Rows from block 5, named by matrix and row number. Rows with one number belong to one neuron. Each number is 200 + 20 x the weight over its row's rms, rounded and kept within 0 to 999. All counts start at 0. After the name is the row's rms in percent of the matrix's.
# fc1: MLP up (model.blocks.5.mlp.fc1.weight, 1280x320), inputs 160-319
# fc2: MLP down (model.blocks.5.mlp.fc2.weight, 320x1280, transposed), outputs 160-319
fc1.1210,092,195,194,183,209,204,174,201,168,147,191,172,171,166,211,195,209,181,200,225,204,173,222,216,185,218,171,237,175,201,192,191,233,188,172,140,213,191,231,201,211,197,209,186,203,202,197,190,201,191,193,231,204,182,215,167,172,217,204,223,160,198,202,194,185,212,221,221,194,220,123,205,210,233,193,199,231,199,203,181,171,229,232,189,230,193,167,204,232,205,223,219,218,219,213,200,191,182,220,199,179,190,202,223,191,195,220,204,185,177,185,173,189,197,219,200,200,184,175,215,208,193,200,215,182,205,240,216,189,209,204,231,168,157,197,203,205,202,211,178,185,192,195,209,242,195,188,205,219,193,197,237,199,213,194,252,164,183,218,187,190
fc2.1210,084,213,197,207,190,186,215,199,188,174,203,189,230,189,169,220,212,197,216,211,214,176,210,251,202,197,188,174,208,203,212,210,158,238,208,216,197,191,224,221,177,231,234,202,165,186,184,218,182,193,220,241,193,169,165,252,192,199,197,217,193,209,209,201,182,214,201,189,186,195,178,179,182,207,165,196,178,171,213,197,187,186,188,207,177,221,199,222,202,154,173,195,209,202,182,211,205,183,175,217,184,190,194,177,167,189,218,200,202,185,214,209,208,210,189,174,150,220,194,214,198,168,171,204,182,193,125,212,179,209,179,202,226,198,217,221,224,187,228,183,203,198,220,202,178,210,182,208,207,205,188,186,179,191,190,164,193,176,177,232,226
fc1.1211,105,178,207,179,176,189,246,182,206,154,190,190,207,184,211,210,189,221,173,215,185,212,215,179,145,205,179,219,237,219,205,183,227,203,191,204,225,225,207,192,212,219,175,189,183,160,192,193,180,165,196,242,182,194,220,218,175,199,202,180,230,211,217,185,155,200,201,208,208,195,202,200,187,186,183,186,242,201,193,200,237,209,185,162,203,185,206,170,226,214,204,208,189,259,212,202,200,217,177,214,234,198,193,210,194,194,221,213,175,237,218,208,196,231,185,228,217,210,193,243,209,173,215,186,231,193,228,215,212,204,196,194,200,210,220,197,213,188,237,185,240,175,199,198,211,198,230,209,220,206,186,181,183,193,178,224,191,156,204,186,197
fc2.1211,095,180,196,225,219,164,191,195,186,179,226,168,185,179,170,194,173,216,194,208,236,208,231,223,197,190,187,185,210,233,177,200,191,194,182,227,164,178,200,211,228,212,226,207,205,212,187,223,189,168,205,186,174,212,174,217,210,201,177,192,190,211,200,200,213,194,218,221,198,216,198,213,201,180,200,191,205,216,229,194,177,225,208,176,223,175,226,226,171,223,241,182,215,203,184,222,177,202,198,186,191,213,173,180,196,217,224,228,214,132,184,169,193,190,191,197,228,212,189,153,205,207,167,188,191,173,198,252,187,184,188,182,212,214,212,222,204,212,153,165,183,234,227,199,168,206,214,206,174,190,166,246,216,224,210,196,188,185,169,213,196
fc1.1212,089,200,191,193,211,189,217,206,246,177,181,228,157,181,247,206,212,207,188,197,163,190,198,190,171,186,238,190,225,204,214,211,196,222,195,213,200,206,198,266,199,179,211,234,188,210,201,211,225,206,178,229,224,199,192,187,219,200,209,234,180,208,182,199,225,197,238,182,239,194,189,207,182,227,216,207,147,205,211,185,205,189,186,235,179,223,164,178,149,228,170,189,181,218,209,189,185,201,177,219,198,210,180,221,233,202,187,181,206,163,194,246,199,194,192,221,192,170,189,204,207,200,181,209,196,173,186,209,168,187,224,217,192,199,174,181,202,163,166,216,182,202,211,211,215,188,203,159,226,180,203,220,182,178,158,240,172,186,213,201,179
fc2.1212,097,223,209,159,214,196,227,177,234,164,174,182,197,216,192,210,192,198,198,205,226,201,185,172,194,232,199,193,202,188,185,195,175,208,211,194,198,234,226,237,190,172,219,172,219,199,177,196,188,198,173,196,202,187,196,199,182,192,173,197,195,196,239,208,227,181,211,195,188,150,187,213,198,212,195,213,229,216,187,163,197,212,196,152,171,210,143,219,218,197,207,169,202,199,172,186,220,178,191,189,197,220,179,167,238,189,210,236,230,240,217,189,186,166,239,198,203,193,167,175,214,211,199,198,201,172,212,223,190,198,206,193,215,173,203,227,200,217,208,204,193,152,198,183,226,216,173,199,220,195,219,190,208,194,217,138,183,203,142,203,171
fc1.1213,107,213,230,201,207,214,261,205,165,203,234,229,191,200,206,231,164,214,191,207,202,199,225,181,175,185,221,191,185,249,202,203,188,209,180,201,201,218,189,216,182,193,165,182,206,213,208,230,207,201,199,191,237,217,196,227,189,185,206,218,169,193,183,213,152,220,204,215,165,203,219,182,185,200,248,202,177,195,212,173,166,203,200,218,201,214,184,168,226,212,176,196,169,177,196,200,210,199,206,212,183,246,184,180,191,183,193,204,182,178,199,202,215,244,191,181,209,193,214,222,207,205,203,235,207,198,210,225,172,208,230,199,181,239,165,206,217,190,229,218,179,206,192,194,192,177,195,193,189,201,189,176,184,230,208,175,180,205,198,222,186
fc2.1213,079,186,160,202,212,191,202,195,176,197,196,224,193,201,189,217,206,205,240,186,213,200,195,165,189,233,238,197,168,181,225,200,201,222,194,197,202,189,173,198,224,231,215,213,184,173,207,200,193,200,199,216,192,167,173,207,244,224,172,184,177,203,180,215,222,189,184,218,225,196,205,157,201,221,217,195,204,202,225,214,194,149,203,191,186,148,181,191,193,191,222,217,218,193,188,175,193,218,188,192,181,206,218,228,213,229,189,223,237,185,212,192,223,231,186,206,211,155,194,194,210,212,228,217,190,212,205,198,203,207,214,226,211,219,203,209,202,188,158,201,206,179,216,221,180,194,166,223,234,171,178,212,214,152,192,230,191,239,198,196,210
fc1.1214,098,207,191,203,189,191,260,220,174,182,212,228,237,204,204,209,182,235,171,175,207,213,209,205,202,195,144,209,228,191,200,190,210,190,188,178,189,187,238,190,181,195,214,175,213,232,209,204,207,175,204,164,193,244,192,169,175,175,187,231,194,192,181,196,180,188,190,190,206,191,245,226,207,208,216,181,249,202,220,217,188,216,199,190,194,192,190,191,205,201,188,223,198,179,184,197,199,224,229,193,181,193,173,167,190,208,202,195,192,212,168,246,205,186,162,192,222,195,200,204,173,196,186,182,239,207,144,183,229,217,229,208,209,182,177,187,204,182,219,189,183,160,190,222,190,209,198,209,219,183,195,203,218,212,197,226,165,179,163,175,189
fc2.1214,078,216,211,204,233,193,230,165,162,181,229,203,213,211,208,214,199,217,229,204,211,216,171,200,206,218,201,182,188,244,177,181,172,186,205,206,211,203,186,192,235,193,217,178,227,195,231,124,195,202,178,214,170,199,163,232,186,187,228,212,183,188,224,200,202,193,187,197,181,199,212,206,223,211,238,227,201,194,231,208,207,173,185,207,211,181,175,180,170,195,212,233,225,238,206,215,178,230,181,188,178,197,221,187,193,238,198,203,170,185,228,227,196,224,199,204,190,217,196,183,233,221,197,204,220,200,202,215,190,223,199,213,177,191,212,203,221,202,174,203,179,255,217,219,197,171,197,213,214,223,180,200,203,204,212,170,202,221,200,208,220
fc1.1215,100,221,187,187,213,212,206,187,239,192,184,232,196,222,187,174,208,188,168,203,184,196,153,182,170,197,170,181,208,223,206,181,220,197,186,203,184,190,191,195,181,197,159,194,213,199,189,204,242,175,190,205,187,172,183,231,217,209,191,190,193,186,207,185,209,151,209,199,225,197,229,206,161,202,196,178,182,231,207,193,201,208,193,215,195,212,199,213,167,198,183,209,209,213,208,198,191,167,193,153,205,150,190,198,186,236,208,211,177,216,202,169,208,243,200,206,188,213,182,206,203,171,226,192,209,209,211,193,215,210,164,212,198,164,208,198,202,207,189,165,184,183,223,184,200,194,211,218,236,181,188,194,214,208,214,169,201,184,171,224,237
fc2.1215,063,190,202,198,225,163,174,193,200,165,219,234,201,173,174,188,187,186,229,221,205,205,218,246,209,172,228,206,203,220,217,183,202,213,187,204,163,189,219,192,199,215,183,195,212,227,185,232,192,196,171,190,193,199,210,233,193,201,159,233,193,211,234,226,216,194,243,194,198,213,213,201,174,179,183,207,214,203,193,221,224,228,175,204,250,187,191,166,198,197,190,201,228,195,191,225,193,173,230,209,191,209,185,204,200,223,235,207,228,196,202,192,162,163,165,190,226,235,180,162,212,216,211,201,201,176,198,221,210,220,164,202,195,182,233,164,191,186,199,198,175,191,168,212,161,210,213,219,183,211,214,217,193,203,228,198,189,215,202,203,200
fc1.1216,090,183,195,178,184,183,217,217,195,175,230,196,210,202,236,185,203,199,182,195,194,176,212,197,208,241,199,231,195,218,226,219,187,188,197,182,183,171,214,176,205,199,235,193,210,164,238,172,204,192,179,241,191,186,201,227,184,189,234,206,202,183,206,187,204,224,213,218,198,196,192,202,191,191,197,213,197,210,186,172,238,204,214,175,219,200,177,200,225,181,218,185,188,246,219,208,182,204,190,189,197,156,219,152,195,188,202,205,212,186,197,179,227,214,223,171,204,204,180,192,201,196,190,219,193,200,223,172,212,200,217,202,194,179,212,229,214,193,236,197,211,205,173,193,234,227,218,188,224,210,198,219,214,191,185,218,197,199,223,187,224
fc2.1216,089,211,191,195,161,216,218,207,177,240,190,208,177,215,189,199,198,221,195,179,189,175,207,198,196,177,181,183,201,192,218,198,200,213,214,210,208,182,202,211,220,219,181,143,195,217,184,180,230,213,185,187,243,206,201,226,186,206,221,236,224,187,226,189,187,205,196,174,198,209,174,224,186,214,191,174,211,184,181,220,162,195,205,192,177,177,188,209,193,202,203,201,227,199,230,195,193,197,212,181,200,169,204,227,194,228,199,226,189,177,208,190,204,161,185,166,231,151,193,205,208,199,199,196,173,222,204,214,231,194,182,211,236,245,208,173,211,226,197,168,201,183,250,180,236,217,179,200,224,203,238,226,251,205,213,181,223,184,165,201,209
fc1.1217,115,219,212,146,208,190,192,214,188,187,166,226,166,239,168,232,193,176,232,241,190,206,200,190,206,188,187,169,164,211,207,184,196,210,184,182,207,217,208,180,205,201,181,212,201,184,172,196,174,199,197,163,147,228,192,193,195,180,206,188,219,197,190,200,194,184,196,223,192,200,201,206,177,221,201,171,176,220,208,203,183,192,223,239,182,193,134,179,192,216,204,212,178,249,191,218,198,205,227,223,175,158,168,204,224,229,178,218,189,204,202,203,207,215,194,192,184,219,163,188,196,236,217,188,208,195,191,197,202,218,196,199,202,197,218,225,204,202,222,189,169,193,209,232,198,224,241,215,220,193,194,193,191,160,203,204,192,179,190,228,184
fc2.1217,076,248,198,229,222,227,194,155,178,221,196,207,220,165,177,196,178,195,195,204,176,189,209,211,171,172,220,225,189,174,181,215,215,212,163,218,215,212,216,169,189,197,204,174,207,217,201,140,220,223,210,198,231,186,173,210,184,189,167,235,205,188,194,206,197,140,214,194,184,189,213,231,187,204,227,194,201,233,208,200,223,208,205,217,232,221,179,204,217,198,238,206,211,206,201,233,171,189,161,186,186,178,218,164,165,192,215,197,181,149,170,204,218,227,194,182,227,216,176,233,201,166,221,194,200,218,193,188,172,213,207,198,170,215,195,224,200,204,180,183,221,186,201,216,194,188,188,222,184,205,210,176,206,202,192,220,260,177,211,230,244
fc1.1218,103,233,203,177,192,208,141,188,219,228,167,187,226,230,210,215,201,212,210,203,230,180,210,200,207,221,183,213,208,187,227,190,182,192,217,176,187,160,202,203,204,175,147,244,193,215,224,235,211,191,219,209,226,191,207,204,209,169,216,184,191,210,213,179,224,180,186,183,211,205,201,208,211,223,214,178,183,190,221,190,175,222,242,196,192,193,176,242,218,239,206,196,165,163,184,168,202,190,196,213,218,203,209,177,195,210,203,190,202,201,204,209,206,201,210,202,193,167,204,147,179,214,244,187,196,181,217,215,210,221,220,183,216,209,185,209,174,200,199,180,198,216,206,211,170,231,176,198,216,186,190,192,180,177,208,222,199,200,202,214,251
fc2.1218,087,209,225,229,190,187,152,180,227,205,216,187,202,195,166,194,168,184,190,180,174,212,200,226,184,210,185,199,193,218,202,213,222,211,213,191,199,181,167,198,212,170,172,205,194,214,200,165,194,191,213,196,190,200,223,193,203,171,167,255,164,205,214,187,218,216,216,242,203,153,180,203,168,220,190,213,222,220,224,194,235,201,184,194,183,224,186,173,212,212,198,181,220,185,186,235,213,218,200,225,178,229,170,226,196,223,167,165,180,226,200,210,188,221,169,179,203,218,190,214,198,216,202,195,210,232,216,219,161,185,207,195,212,186,205,218,236,191,171,204,160,220,232,187,207,175,188,229,168,187,187,226,169,215,190,210,214,196,222,223,202
fc1.1219,096,221,204,245,239,205,202,197,178,175,203,214,171,226,173,183,184,200,230,197,184,215,207,178,201,213,178,252,239,231,193,175,178,207,196,177,221,186,189,207,180,192,198,250,238,192,197,213,156,198,221,193,190,227,210,189,179,160,216,196,233,212,223,174,186,205,171,203,233,197,209,220,206,184,212,233,204,210,201,201,188,181,195,180,186,167,200,191,197,215,186,194,202,174,226,185,188,213,198,274,189,207,242,205,234,194,216,210,213,220,216,209,210,172,187,215,200,210,206,198,206,217,174,217,230,185,188,188,193,200,195,182,231,230,220,189,207,190,230,214,218,230,226,192,182,205,180,190,222,200,191,192,173,175,179,258,194,220,224,223,234
fc2.1219,112,207,169,140,196,167,185,212,175,162,210,167,189,215,224,184,208,185,215,219,211,188,237,198,227,173,231,182,180,178,179,203,160,215,183,212,181,194,192,213,178,215,218,226,174,209,195,174,231,220,208,195,207,207,204,204,225,224,203,223,209,181,202,219,197,165,190,187,215,190,191,195,207,153,227,217,215,187,198,222,189,181,192,223,230,184,159,164,216,207,198,205,216,179,175,211,239,205,177,143,206,153,205,208,222,205,243,215,181,230,179,182,210,175,229,207,233,209,174,197,201,181,226,203,242,210,233,200,200,192,232,174,171,193,223,191,164,206,223,196,201,227,165,217,190,223,202,185,204,200,224,206,199,189,182,163,177,212,209,205,186
fc1.1220,095,187,190,184,193,234,184,210,247,206,198,211,189,198,229,184,179,203,206,184,199,195,223,168,201,176,201,211,193,211,189,193,176,223,211,232,223,182,199,191,207,215,181,203,237,225,194,186,221,218,189,231,208,211,202,227,206,199,175,213,162,200,190,185,199,188,198,206,195,184,231,191,226,217,205,212,208,209,201,205,198,216,207,182,211,153,184,179,202,228,198,205,181,232,193,197,190,189,186,161,242,189,160,214,165,192,208,198,170,183,205,210,229,213,198,187,215,230,206,209,185,184,182,206,244,209,175,193,217,200,243,183,194,171,193,194,174,232,197,236,193,179,212,204,204,172,188,188,184,184,210,183,220,162,233,192,190,219,153,201,153
fc2.1220,085,185,211,135,165,209,205,184,212,212,205,187,183,202,217,200,209,200,226,213,209,209,157,160,218,230,232,232,212,230,192,205,187,215,210,190,196,215,173,184,195,185,187,158,180,222,185,191,178,219,203,214,187,200,190,163,199,215,212,173,187,234,203,197,217,213,183,189,184,204,216,187,194,210,197,232,201,168,194,177,216,191,191,202,200,205,161,209,193,201,202,178,213,201,179,190,167,221,180,218,164,194,196,198,191,199,188,229,183,219,223,185,200,229,215,212,212,229,196,184,198,154,173,226,212,214,200,191,181,198,208,223,216,177,206,218,193,190,189,230,217,193,188,217,218,209,199,206,213,191,198,198,232,243,190,196,197,229,178,208,223
fc1.1221,103,202,196,159,212,213,207,204,210,161,168,209,195,207,193,178,207,204,220,175,217,185,190,162,223,196,185,185,199,198,202,200,172,189,215,187,231,193,193,188,192,190,161,240,215,179,178,213,236,188,217,192,211,216,192,209,204,177,213,190,210,194,202,178,213,208,169,242,250,221,198,208,270,257,183,207,198,205,220,207,190,184,235,189,204,211,190,165,228,191,220,201,214,203,176,209,203,179,228,171,185,203,197,207,207,203,210,187,232,191,194,200,195,215,200,187,217,209,215,201,166,197,217,210,216,201,171,180,212,179,179,198,185,181,218,200,169,241,239,223,220,237,181,215,220,176,160,213,205,184,203,175,219,223,192,189,171,229,214,159,210
fc2.1221,063,200,189,198,199,193,236,207,198,209,200,250,231,190,190,185,178,208,182,180,194,189,140,178,194,194,193,181,199,188,212,206,197,191,168,179,197,223,200,181,226,232,218,221,196,185,203,186,226,204,181,182,199,224,196,204,176,210,207,177,251,200,178,197,172,170,181,199,195,184,191,179,219,201,206,206,199,185,196,230,175,214,170,196,220,185,213,180,195,193,226,181,197,223,230,196,227,214,193,219,182,211,205,177,208,227,199,211,203,185,207,191,185,209,226,239,226,219,199,180,199,186,189,218,220,212,208,153,174,217,177,169,210,198,170,185,244,235,205,171,189,200,261,189,165,178,207,224,181,215,240,182,212,200,175,184,230,190,204,179,193
fc1.1222,105,202,176,209,191,172,235,220,275,220,199,191,208,206,206,217,185,230,150,216,202,205,168,194,208,190,220,195,185,200,216,177,168,191,220,173,213,200,222,188,203,209,186,150,223,209,216,183,208,149,183,147,192,197,179,222,212,199,179,209,217,211,212,214,185,189,188,162,226,206,216,194,210,241,210,192,196,220,201,205,229,174,168,218,238,219,224,218,209,222,191,176,175,170,201,188,194,199,220,179,213,231,191,181,204,223,202,220,189,202,206,224,212,178,158,212,207,159,216,176,195,211,169,191,241,208,207,174,207,161,193,201,165,235,178,184,201,210,198,168,212,188,207,191,187,187,205,227,210,202,212,175,214,203,192,217,229,203,202,164,180
fc2.1222,085,234,189,219,191,243,224,192,172,213,211,202,193,222,200,220,172,217,189,207,214,184,198,184,184,215,202,221,205,153,196,228,182,232,180,192,205,201,204,187,170,186,247,190,197,207,232,208,173,212,174,188,160,178,168,252,195,190,188,183,172,148,192,211,185,181,181,237,190,253,158,216,227,196,203,178,206,204,213,195,133,184,202,189,209,202,181,186,223,188,180,183,170,207,172,183,209,183,189,203,192,185,199,266,201,220,165,232,191,200,180,179,228,208,227,225,226,209,189,209,214,219,217,197,173,198,192,182,181,212,177,201,208,164,161,231,239,218,181,217,189,189,176,196,203,210,191,216,178,173,216,220,198,179,173,203,217,182,212,193,212
fc1.1223,096,137,173,143,215,189,177,198,213,212,158,239,192,185,189,218,165,208,214,207,209,203,205,191,163,166,209,201,208,240,190,196,164,237,187,213,138,217,195,185,194,198,173,175,221,213,207,177,217,222,228,202,174,215,156,192,185,218,222,222,208,163,215,203,227,167,225,235,224,199,183,214,184,188,172,170,199,205,212,212,196,181,215,211,231,172,162,175,259,187,202,177,211,193,183,197,199,203,203,198,220,165,195,163,203,179,190,236,218,211,199,208,203,193,198,164,215,222,214,184,185,204,204,219,181,199,228,219,192,207,167,192,198,197,196,210,187,199,201,192,208,191,227,202,234,229,201,181,164,207,186,216,213,175,208,219,209,197,191,206,203
fc2.1223,102,185,244,228,186,228,237,210,243,186,189,202,196,214,223,225,168,207,213,194,199,200,230,226,231,203,214,205,211,167,188,225,210,196,198,234,243,224,182,208,165,218,202,181,200,182,203,214,219,179,192,216,212,213,173,234,202,194,205,234,184,221,169,193,175,170,220,217,194,186,186,180,213,183,211,166,172,176,189,197,187,224,206,180,229,187,158,198,185,169,182,174,224,195,190,221,192,213,215,177,185,217,177,244,183,199,164,185,212,217,209,213,193,202,185,192,200,205,200,241,175,189,208,227,183,204,194,161,182,208,215,192,232,201,194,207,196,218,198,190,189,195,199,185,208,195,188,223,200,229,192,201,197,157,234,198,185,204,153,218,187
fc1.1224,098,203,232,207,174,235,178,210,221,216,184,195,175,185,230,195,184,206,253,220,220,160,217,166,156,208,211,194,200,228,190,245,188,226,200,200,197,204,192,207,182,180,213,169,186,193,208,204,182,236,161,205,194,192,201,196,208,201,188,198,184,199,184,195,212,235,209,205,218,209,193,209,211,217,177,224,190,172,202,207,201,183,190,195,220,208,180,199,248,206,230,199,191,159,184,193,204,204,195,199,266,204,222,196,200,194,199,178,231,163,192,254,217,196,204,190,187,174,206,209,215,188,164,218,206,212,197,188,202,192,198,228,199,176,208,191,179,230,175,209,202,156,183,214,190,178,186,203,239,182,210,182,166,175,207,188,191,180,238,219,198
fc2.1224,088,160,206,192,177,212,177,203,216,184,185,219,170,159,207,202,179,197,184,209,162,198,172,192,199,192,216,225,190,163,239,174,189,227,213,197,171,173,191,212,186,173,203,172,199,218,210,192,230,217,197,219,212,200,191,207,202,195,213,200,179,198,214,205,197,214,205,211,197,196,222,193,193,197,215,210,228,204,192,166,198,177,215,197,222,202,164,144,189,218,206,213,193,205,185,224,180,190,202,205,143,193,176,211,201,185,211,239,189,212,179,226,241,229,205,192,202,195,201,211,191,178,237,183,165,231,198,173,224,202,186,216,201,205,189,186,208,186,193,192,180,197,195,194,252,193,169,222,154,189,173,208,138,235,178,180,170,226,165,203,217
fc1.1225,100,201,194,189,209,212,206,199,205,223,198,246,215,206,198,209,197,195,197,204,188,179,216,230,170,206,204,176,194,161,215,219,198,204,190,180,219,189,218,165,232,185,235,195,222,206,209,212,196,220,197,189,211,208,179,213,192,155,187,181,198,202,180,180,192,202,186,228,196,187,182,220,209,194,182,185,232,209,214,209,198,213,179,191,161,150,231,218,199,196,189,229,212,203,208,174,219,178,212,202,185,178,213,215,191,203,174,201,242,176,210,206,211,197,218,203,207,196,219,184,186,195,195,180,209,189,183,189,210,200,223,194,191,164,173,228,185,193,208,188,197,191,207,208,168,209,189,189,218,187,197,206,216,220,207,257,191,182,198,202,173
fc2.1225,096,194,196,208,175,192,198,202,231,226,208,217,218,206,202,210,187,205,201,213,201,186,236,180,198,175,197,236,154,223,194,176,227,204,197,185,208,228,223,179,199,189,152,200,206,214,183,191,183,218,166,196,178,199,167,211,176,202,213,226,185,206,208,186,204,221,182,181,196,157,170,240,218,209,201,205,185,183,183,208,192,201,233,140,217,154,212,173,214,208,191,209,178,191,201,202,207,208,240,194,209,164,245,184,206,213,205,166,194,199,173,198,225,221,204,216,200,198,212,210,173,212,188,224,215,173,179,178,205,203,195,214,220,219,180,218,205,171,212,222,205,222,175,227,196,215,234,180,201,226,194,232,207,192,181,182,213,161,227,194,202
fc1.1226,106,195,221,195,204,214,265,216,154,185,216,170,197,212,186,221,214,199,227,223,218,202,193,209,205,193,215,220,218,230,198,202,198,189,215,195,170,166,193,215,210,218,210,189,184,223,211,207,176,166,181,218,208,215,183,203,253,197,191,230,211,200,226,202,193,189,214,200,186,202,194,184,214,204,204,186,198,186,210,210,226,212,218,176,175,228,238,187,241,219,205,205,204,221,207,208,192,237,224,231,185,186,154,180,206,214,234,181,181,209,195,211,195,206,173,221,203,240,178,201,206,147,177,223,188,200,206,211,176,204,186,222,195,204,216,188,207,205,215,158,192,227,197,172,206,201,255,204,189,217,215,194,195,221,199,211,177,184,186,160,192
fc2.1226,159,234,195,202,223,202,191,178,193,181,196,192,192,183,217,173,187,186,190,201,183,191,224,207,199,175,229,210,198,178,163,203,198,175,212,218,216,173,216,180,201,214,214,167,212,178,258,191,220,170,194,180,220,204,232,214,216,188,228,186,187,171,179,170,190,237,198,200,186,177,214,206,214,187,172,230,231,247,173,196,203,211,209,193,197,244,211,187,205,202,177,196,232,182,243,210,165,220,205,207,239,203,176,219,198,188,204,190,221,185,168,238,184,220,164,216,203,217,227,229,213,200,191,173,185,223,215,189,215,218,179,178,225,241,249,172,198,220,209,152,183,160,211,183,218,202,179,185,202,199,187,228,207,216,195,185,173,210,180,257,181
fc1.1227,096,193,202,190,186,203,197,220,227,174,128,208,217,218,224,179,191,237,202,213,200,180,201,180,218,156,183,182,169,219,191,222,195,215,203,189,214,204,193,192,205,187,159,245,203,199,190,200,186,195,197,232,192,180,196,212,179,175,178,200,168,168,223,204,213,193,207,184,211,210,202,204,169,164,187,210,185,210,228,186,200,205,170,260,216,184,241,198,230,201,191,172,205,199,205,201,193,195,183,185,187,196,187,159,198,180,218,217,201,195,218,234,206,178,239,187,196,225,231,183,233,199,205,219,239,199,211,207,199,187,215,179,212,206,187,212,204,194,230,215,183,186,208,199,219,205,192,172,179,223,199,182,164,207,212,188,200,227,185,198,200
fc2.1227,106,192,181,200,188,210,192,196,260,181,142,200,195,206,188,213,173,179,199,207,214,230,174,193,235,251,198,211,211,198,257,234,214,197,231,188,184,223,224,196,205,181,199,203,229,192,176,221,185,217,234,228,228,248,177,168,201,177,232,202,214,217,234,179,209,219,211,206,195,178,196,186,218,173,176,188,204,178,182,187,211,197,207,207,199,204,236,206,167,154,204,205,227,200,192,202,170,185,210,193,208,178,185,212,231,190,176,216,199,241,226,215,176,192,232,193,185,191,187,198,182,190,180,204,190,181,180,182,223,206,188,189,179,204,218,178,204,212,212,206,207,219,181,202,207,192,188,205,214,199,203,198,216,218,195,218,189,170,160,166,190
fc1.1228,113,191,199,163,188,218,200,209,218,182,180,213,190,158,229,223,209,230,209,178,195,195,178,134,225,171,249,193,195,205,197,213,180,186,210,196,192,216,175,193,216,176,197,215,217,174,195,196,178,203,208,202,200,235,182,214,193,218,217,191,221,202,207,206,193,189,216,197,201,181,192,231,218,151,203,177,199,222,193,217,213,231,177,195,244,198,198,192,216,240,231,199,181,225,201,177,197,168,201,199,187,165,216,202,207,227,165,200,256,205,194,213,183,197,186,182,197,206,225,179,174,204,210,174,200,214,179,197,215,189,210,196,207,207,202,213,234,174,170,229,166,191,220,219,161,184,192,199,197,189,211,190,188,225,194,232,212,210,211,163,197
fc2.1228,089,182,205,172,165,204,220,193,201,188,190,240,217,203,188,242,213,200,223,204,213,207,200,161,226,205,208,203,223,221,188,191,165,184,198,185,183,217,201,201,182,189,170,195,199,196,164,203,198,199,176,204,204,196,200,201,175,203,202,184,202,215,203,168,139,215,218,237,203,221,213,210,194,203,207,195,207,202,203,215,187,210,235,216,197,182,183,204,148,233,158,182,189,224,174,178,207,212,196,182,183,220,221,219,218,207,188,209,220,201,190,182,237,182,239,204,204,217,180,193,161,181,179,184,183,213,210,202,192,212,221,234,179,182,197,207,202,219,179,217,187,206,197,211,180,213,214,180,183,200,233,201,206,205,177,203,222,205,200,195,188
fc1.1229,091,193,200,222,186,196,181,165,164,199,156,216,195,195,193,217,203,199,222,231,221,207,185,213,202,163,216,189,228,206,180,201,213,203,205,196,190,177,181,248,212,195,192,183,207,184,178,163,168,225,196,233,228,226,219,216,203,202,193,199,200,219,227,181,219,212,210,152,156,214,166,234,206,242,192,211,226,182,183,193,247,192,228,217,222,194,214,207,235,177,204,194,199,201,219,201,214,210,189,169,214,223,202,195,217,200,165,184,205,195,207,190,203,197,217,188,206,204,184,192,209,212,191,211,213,191,226,199,186,189,215,198,205,229,214,197,187,232,196,179,204,242,228,137,182,204,199,155,209,203,230,217,201,229,232,209,204,197,199,173,232
fc2.1229,085,231,230,191,171,192,190,195,221,193,199,201,164,191,172,174,217,223,151,219,233,166,207,230,211,194,187,190,202,225,208,182,204,174,161,197,183,187,252,173,196,186,155,197,221,170,188,208,206,216,222,201,187,164,190,221,219,217,208,194,176,191,183,191,180,184,217,224,169,210,191,215,215,202,163,246,192,203,206,210,184,206,229,175,205,246,198,192,228,189,193,196,194,214,218,198,215,174,204,191,178,230,179,208,213,199,197,183,184,192,210,219,173,212,195,190,192,192,189,203,189,227,205,179,213,187,177,215,186,183,207,219,214,171,214,193,215,154,233,183,187,190,182,179,230,221,211,168,170,169,197,176,220,198,202,196,179,196,217,232,200
fc1.1230,107,203,216,202,213,228,175,173,177,235,167,212,208,216,182,190,191,204,177,226,187,189,193,216,155,197,161,209,190,184,211,239,201,180,209,179,211,184,204,173,200,166,231,206,224,226,188,193,206,247,207,222,241,173,209,232,198,229,202,181,179,212,225,206,209,200,174,178,145,167,193,199,263,193,185,198,241,212,210,218,173,200,220,215,218,185,214,211,233,193,197,204,183,234,232,198,204,214,217,171,191,174,193,176,232,211,177,196,167,227,202,206,192,189,199,233,163,193,209,166,213,224,218,240,212,217,196,198,198,201,229,215,207,207,214,193,208,193,218,237,187,241,165,149,170,182,187,221,201,225,209,204,179,194,215,215,225,173,147,220,196
fc2.1230,109,171,195,205,174,166,213,183,206,253,190,164,200,168,253,204,211,201,189,240,211,194,191,240,191,241,186,202,202,214,239,189,218,202,194,195,183,200,205,167,228,156,202,166,172,193,202,249,199,201,195,222,184,221,172,195,194,214,214,211,207,216,232,213,213,198,193,189,201,173,195,225,251,167,199,212,207,197,186,228,207,157,226,193,241,200,200,200,190,210,221,188,190,185,203,186,208,187,203,226,210,209,204,179,216,209,220,191,159,218,215,225,177,206,223,178,193,154,192,200,205,219,186,204,199,199,157,216,207,201,166,224,206,195,187,192,186,214,215,221,219,182,175,159,206,168,214,209,196,203,173,190,195,199,201,188,191,181,162,208,174
fc1.1231,104,172,214,184,218,192,210,172,202,207,246,219,204,205,210,203,213,173,185,181,196,164,175,233,242,151,184,236,208,210,196,183,205,183,202,169,220,192,210,223,192,181,215,191,198,190,163,201,167,215,194,183,199,205,216,182,172,181,174,219,198,203,230,204,230,192,213,218,166,186,228,201,209,256,203,194,199,224,176,209,212,190,180,182,190,192,219,180,206,175,206,210,188,174,175,192,207,226,196,209,206,223,197,217,226,185,183,213,215,217,190,211,219,197,200,219,219,162,168,216,228,199,178,185,216,215,199,209,209,171,236,170,214,176,220,194,203,211,208,142,200,195,217,188,179,188,275,231,168,197,214,220,182,217,184,187,175,193,242,237,212
fc2.1231,081,253,191,188,201,201,191,182,167,198,215,191,232,162,185,172,186,194,171,221,202,209,184,224,215,208,169,226,194,201,207,197,178,212,207,214,187,219,187,215,215,181,161,212,165,144,198,197,183,201,189,168,235,198,178,193,234,168,228,207,177,189,186,215,203,203,191,196,178,200,210,187,216,217,190,203,182,259,217,183,198,185,195,186,195,190,214,172,217,175,208,160,185,169,194,204,196,237,160,190,241,183,199,174,174,187,196,220,204,224,174,172,196,198,192,235,220,204,164,248,237,218,178,192,194,220,201,180,212,205,186,213,235,214,234,216,218,197,195,206,219,200,221,199,191,181,220,193,195,190,205,197,222,220,222,225,221,211,159,224,206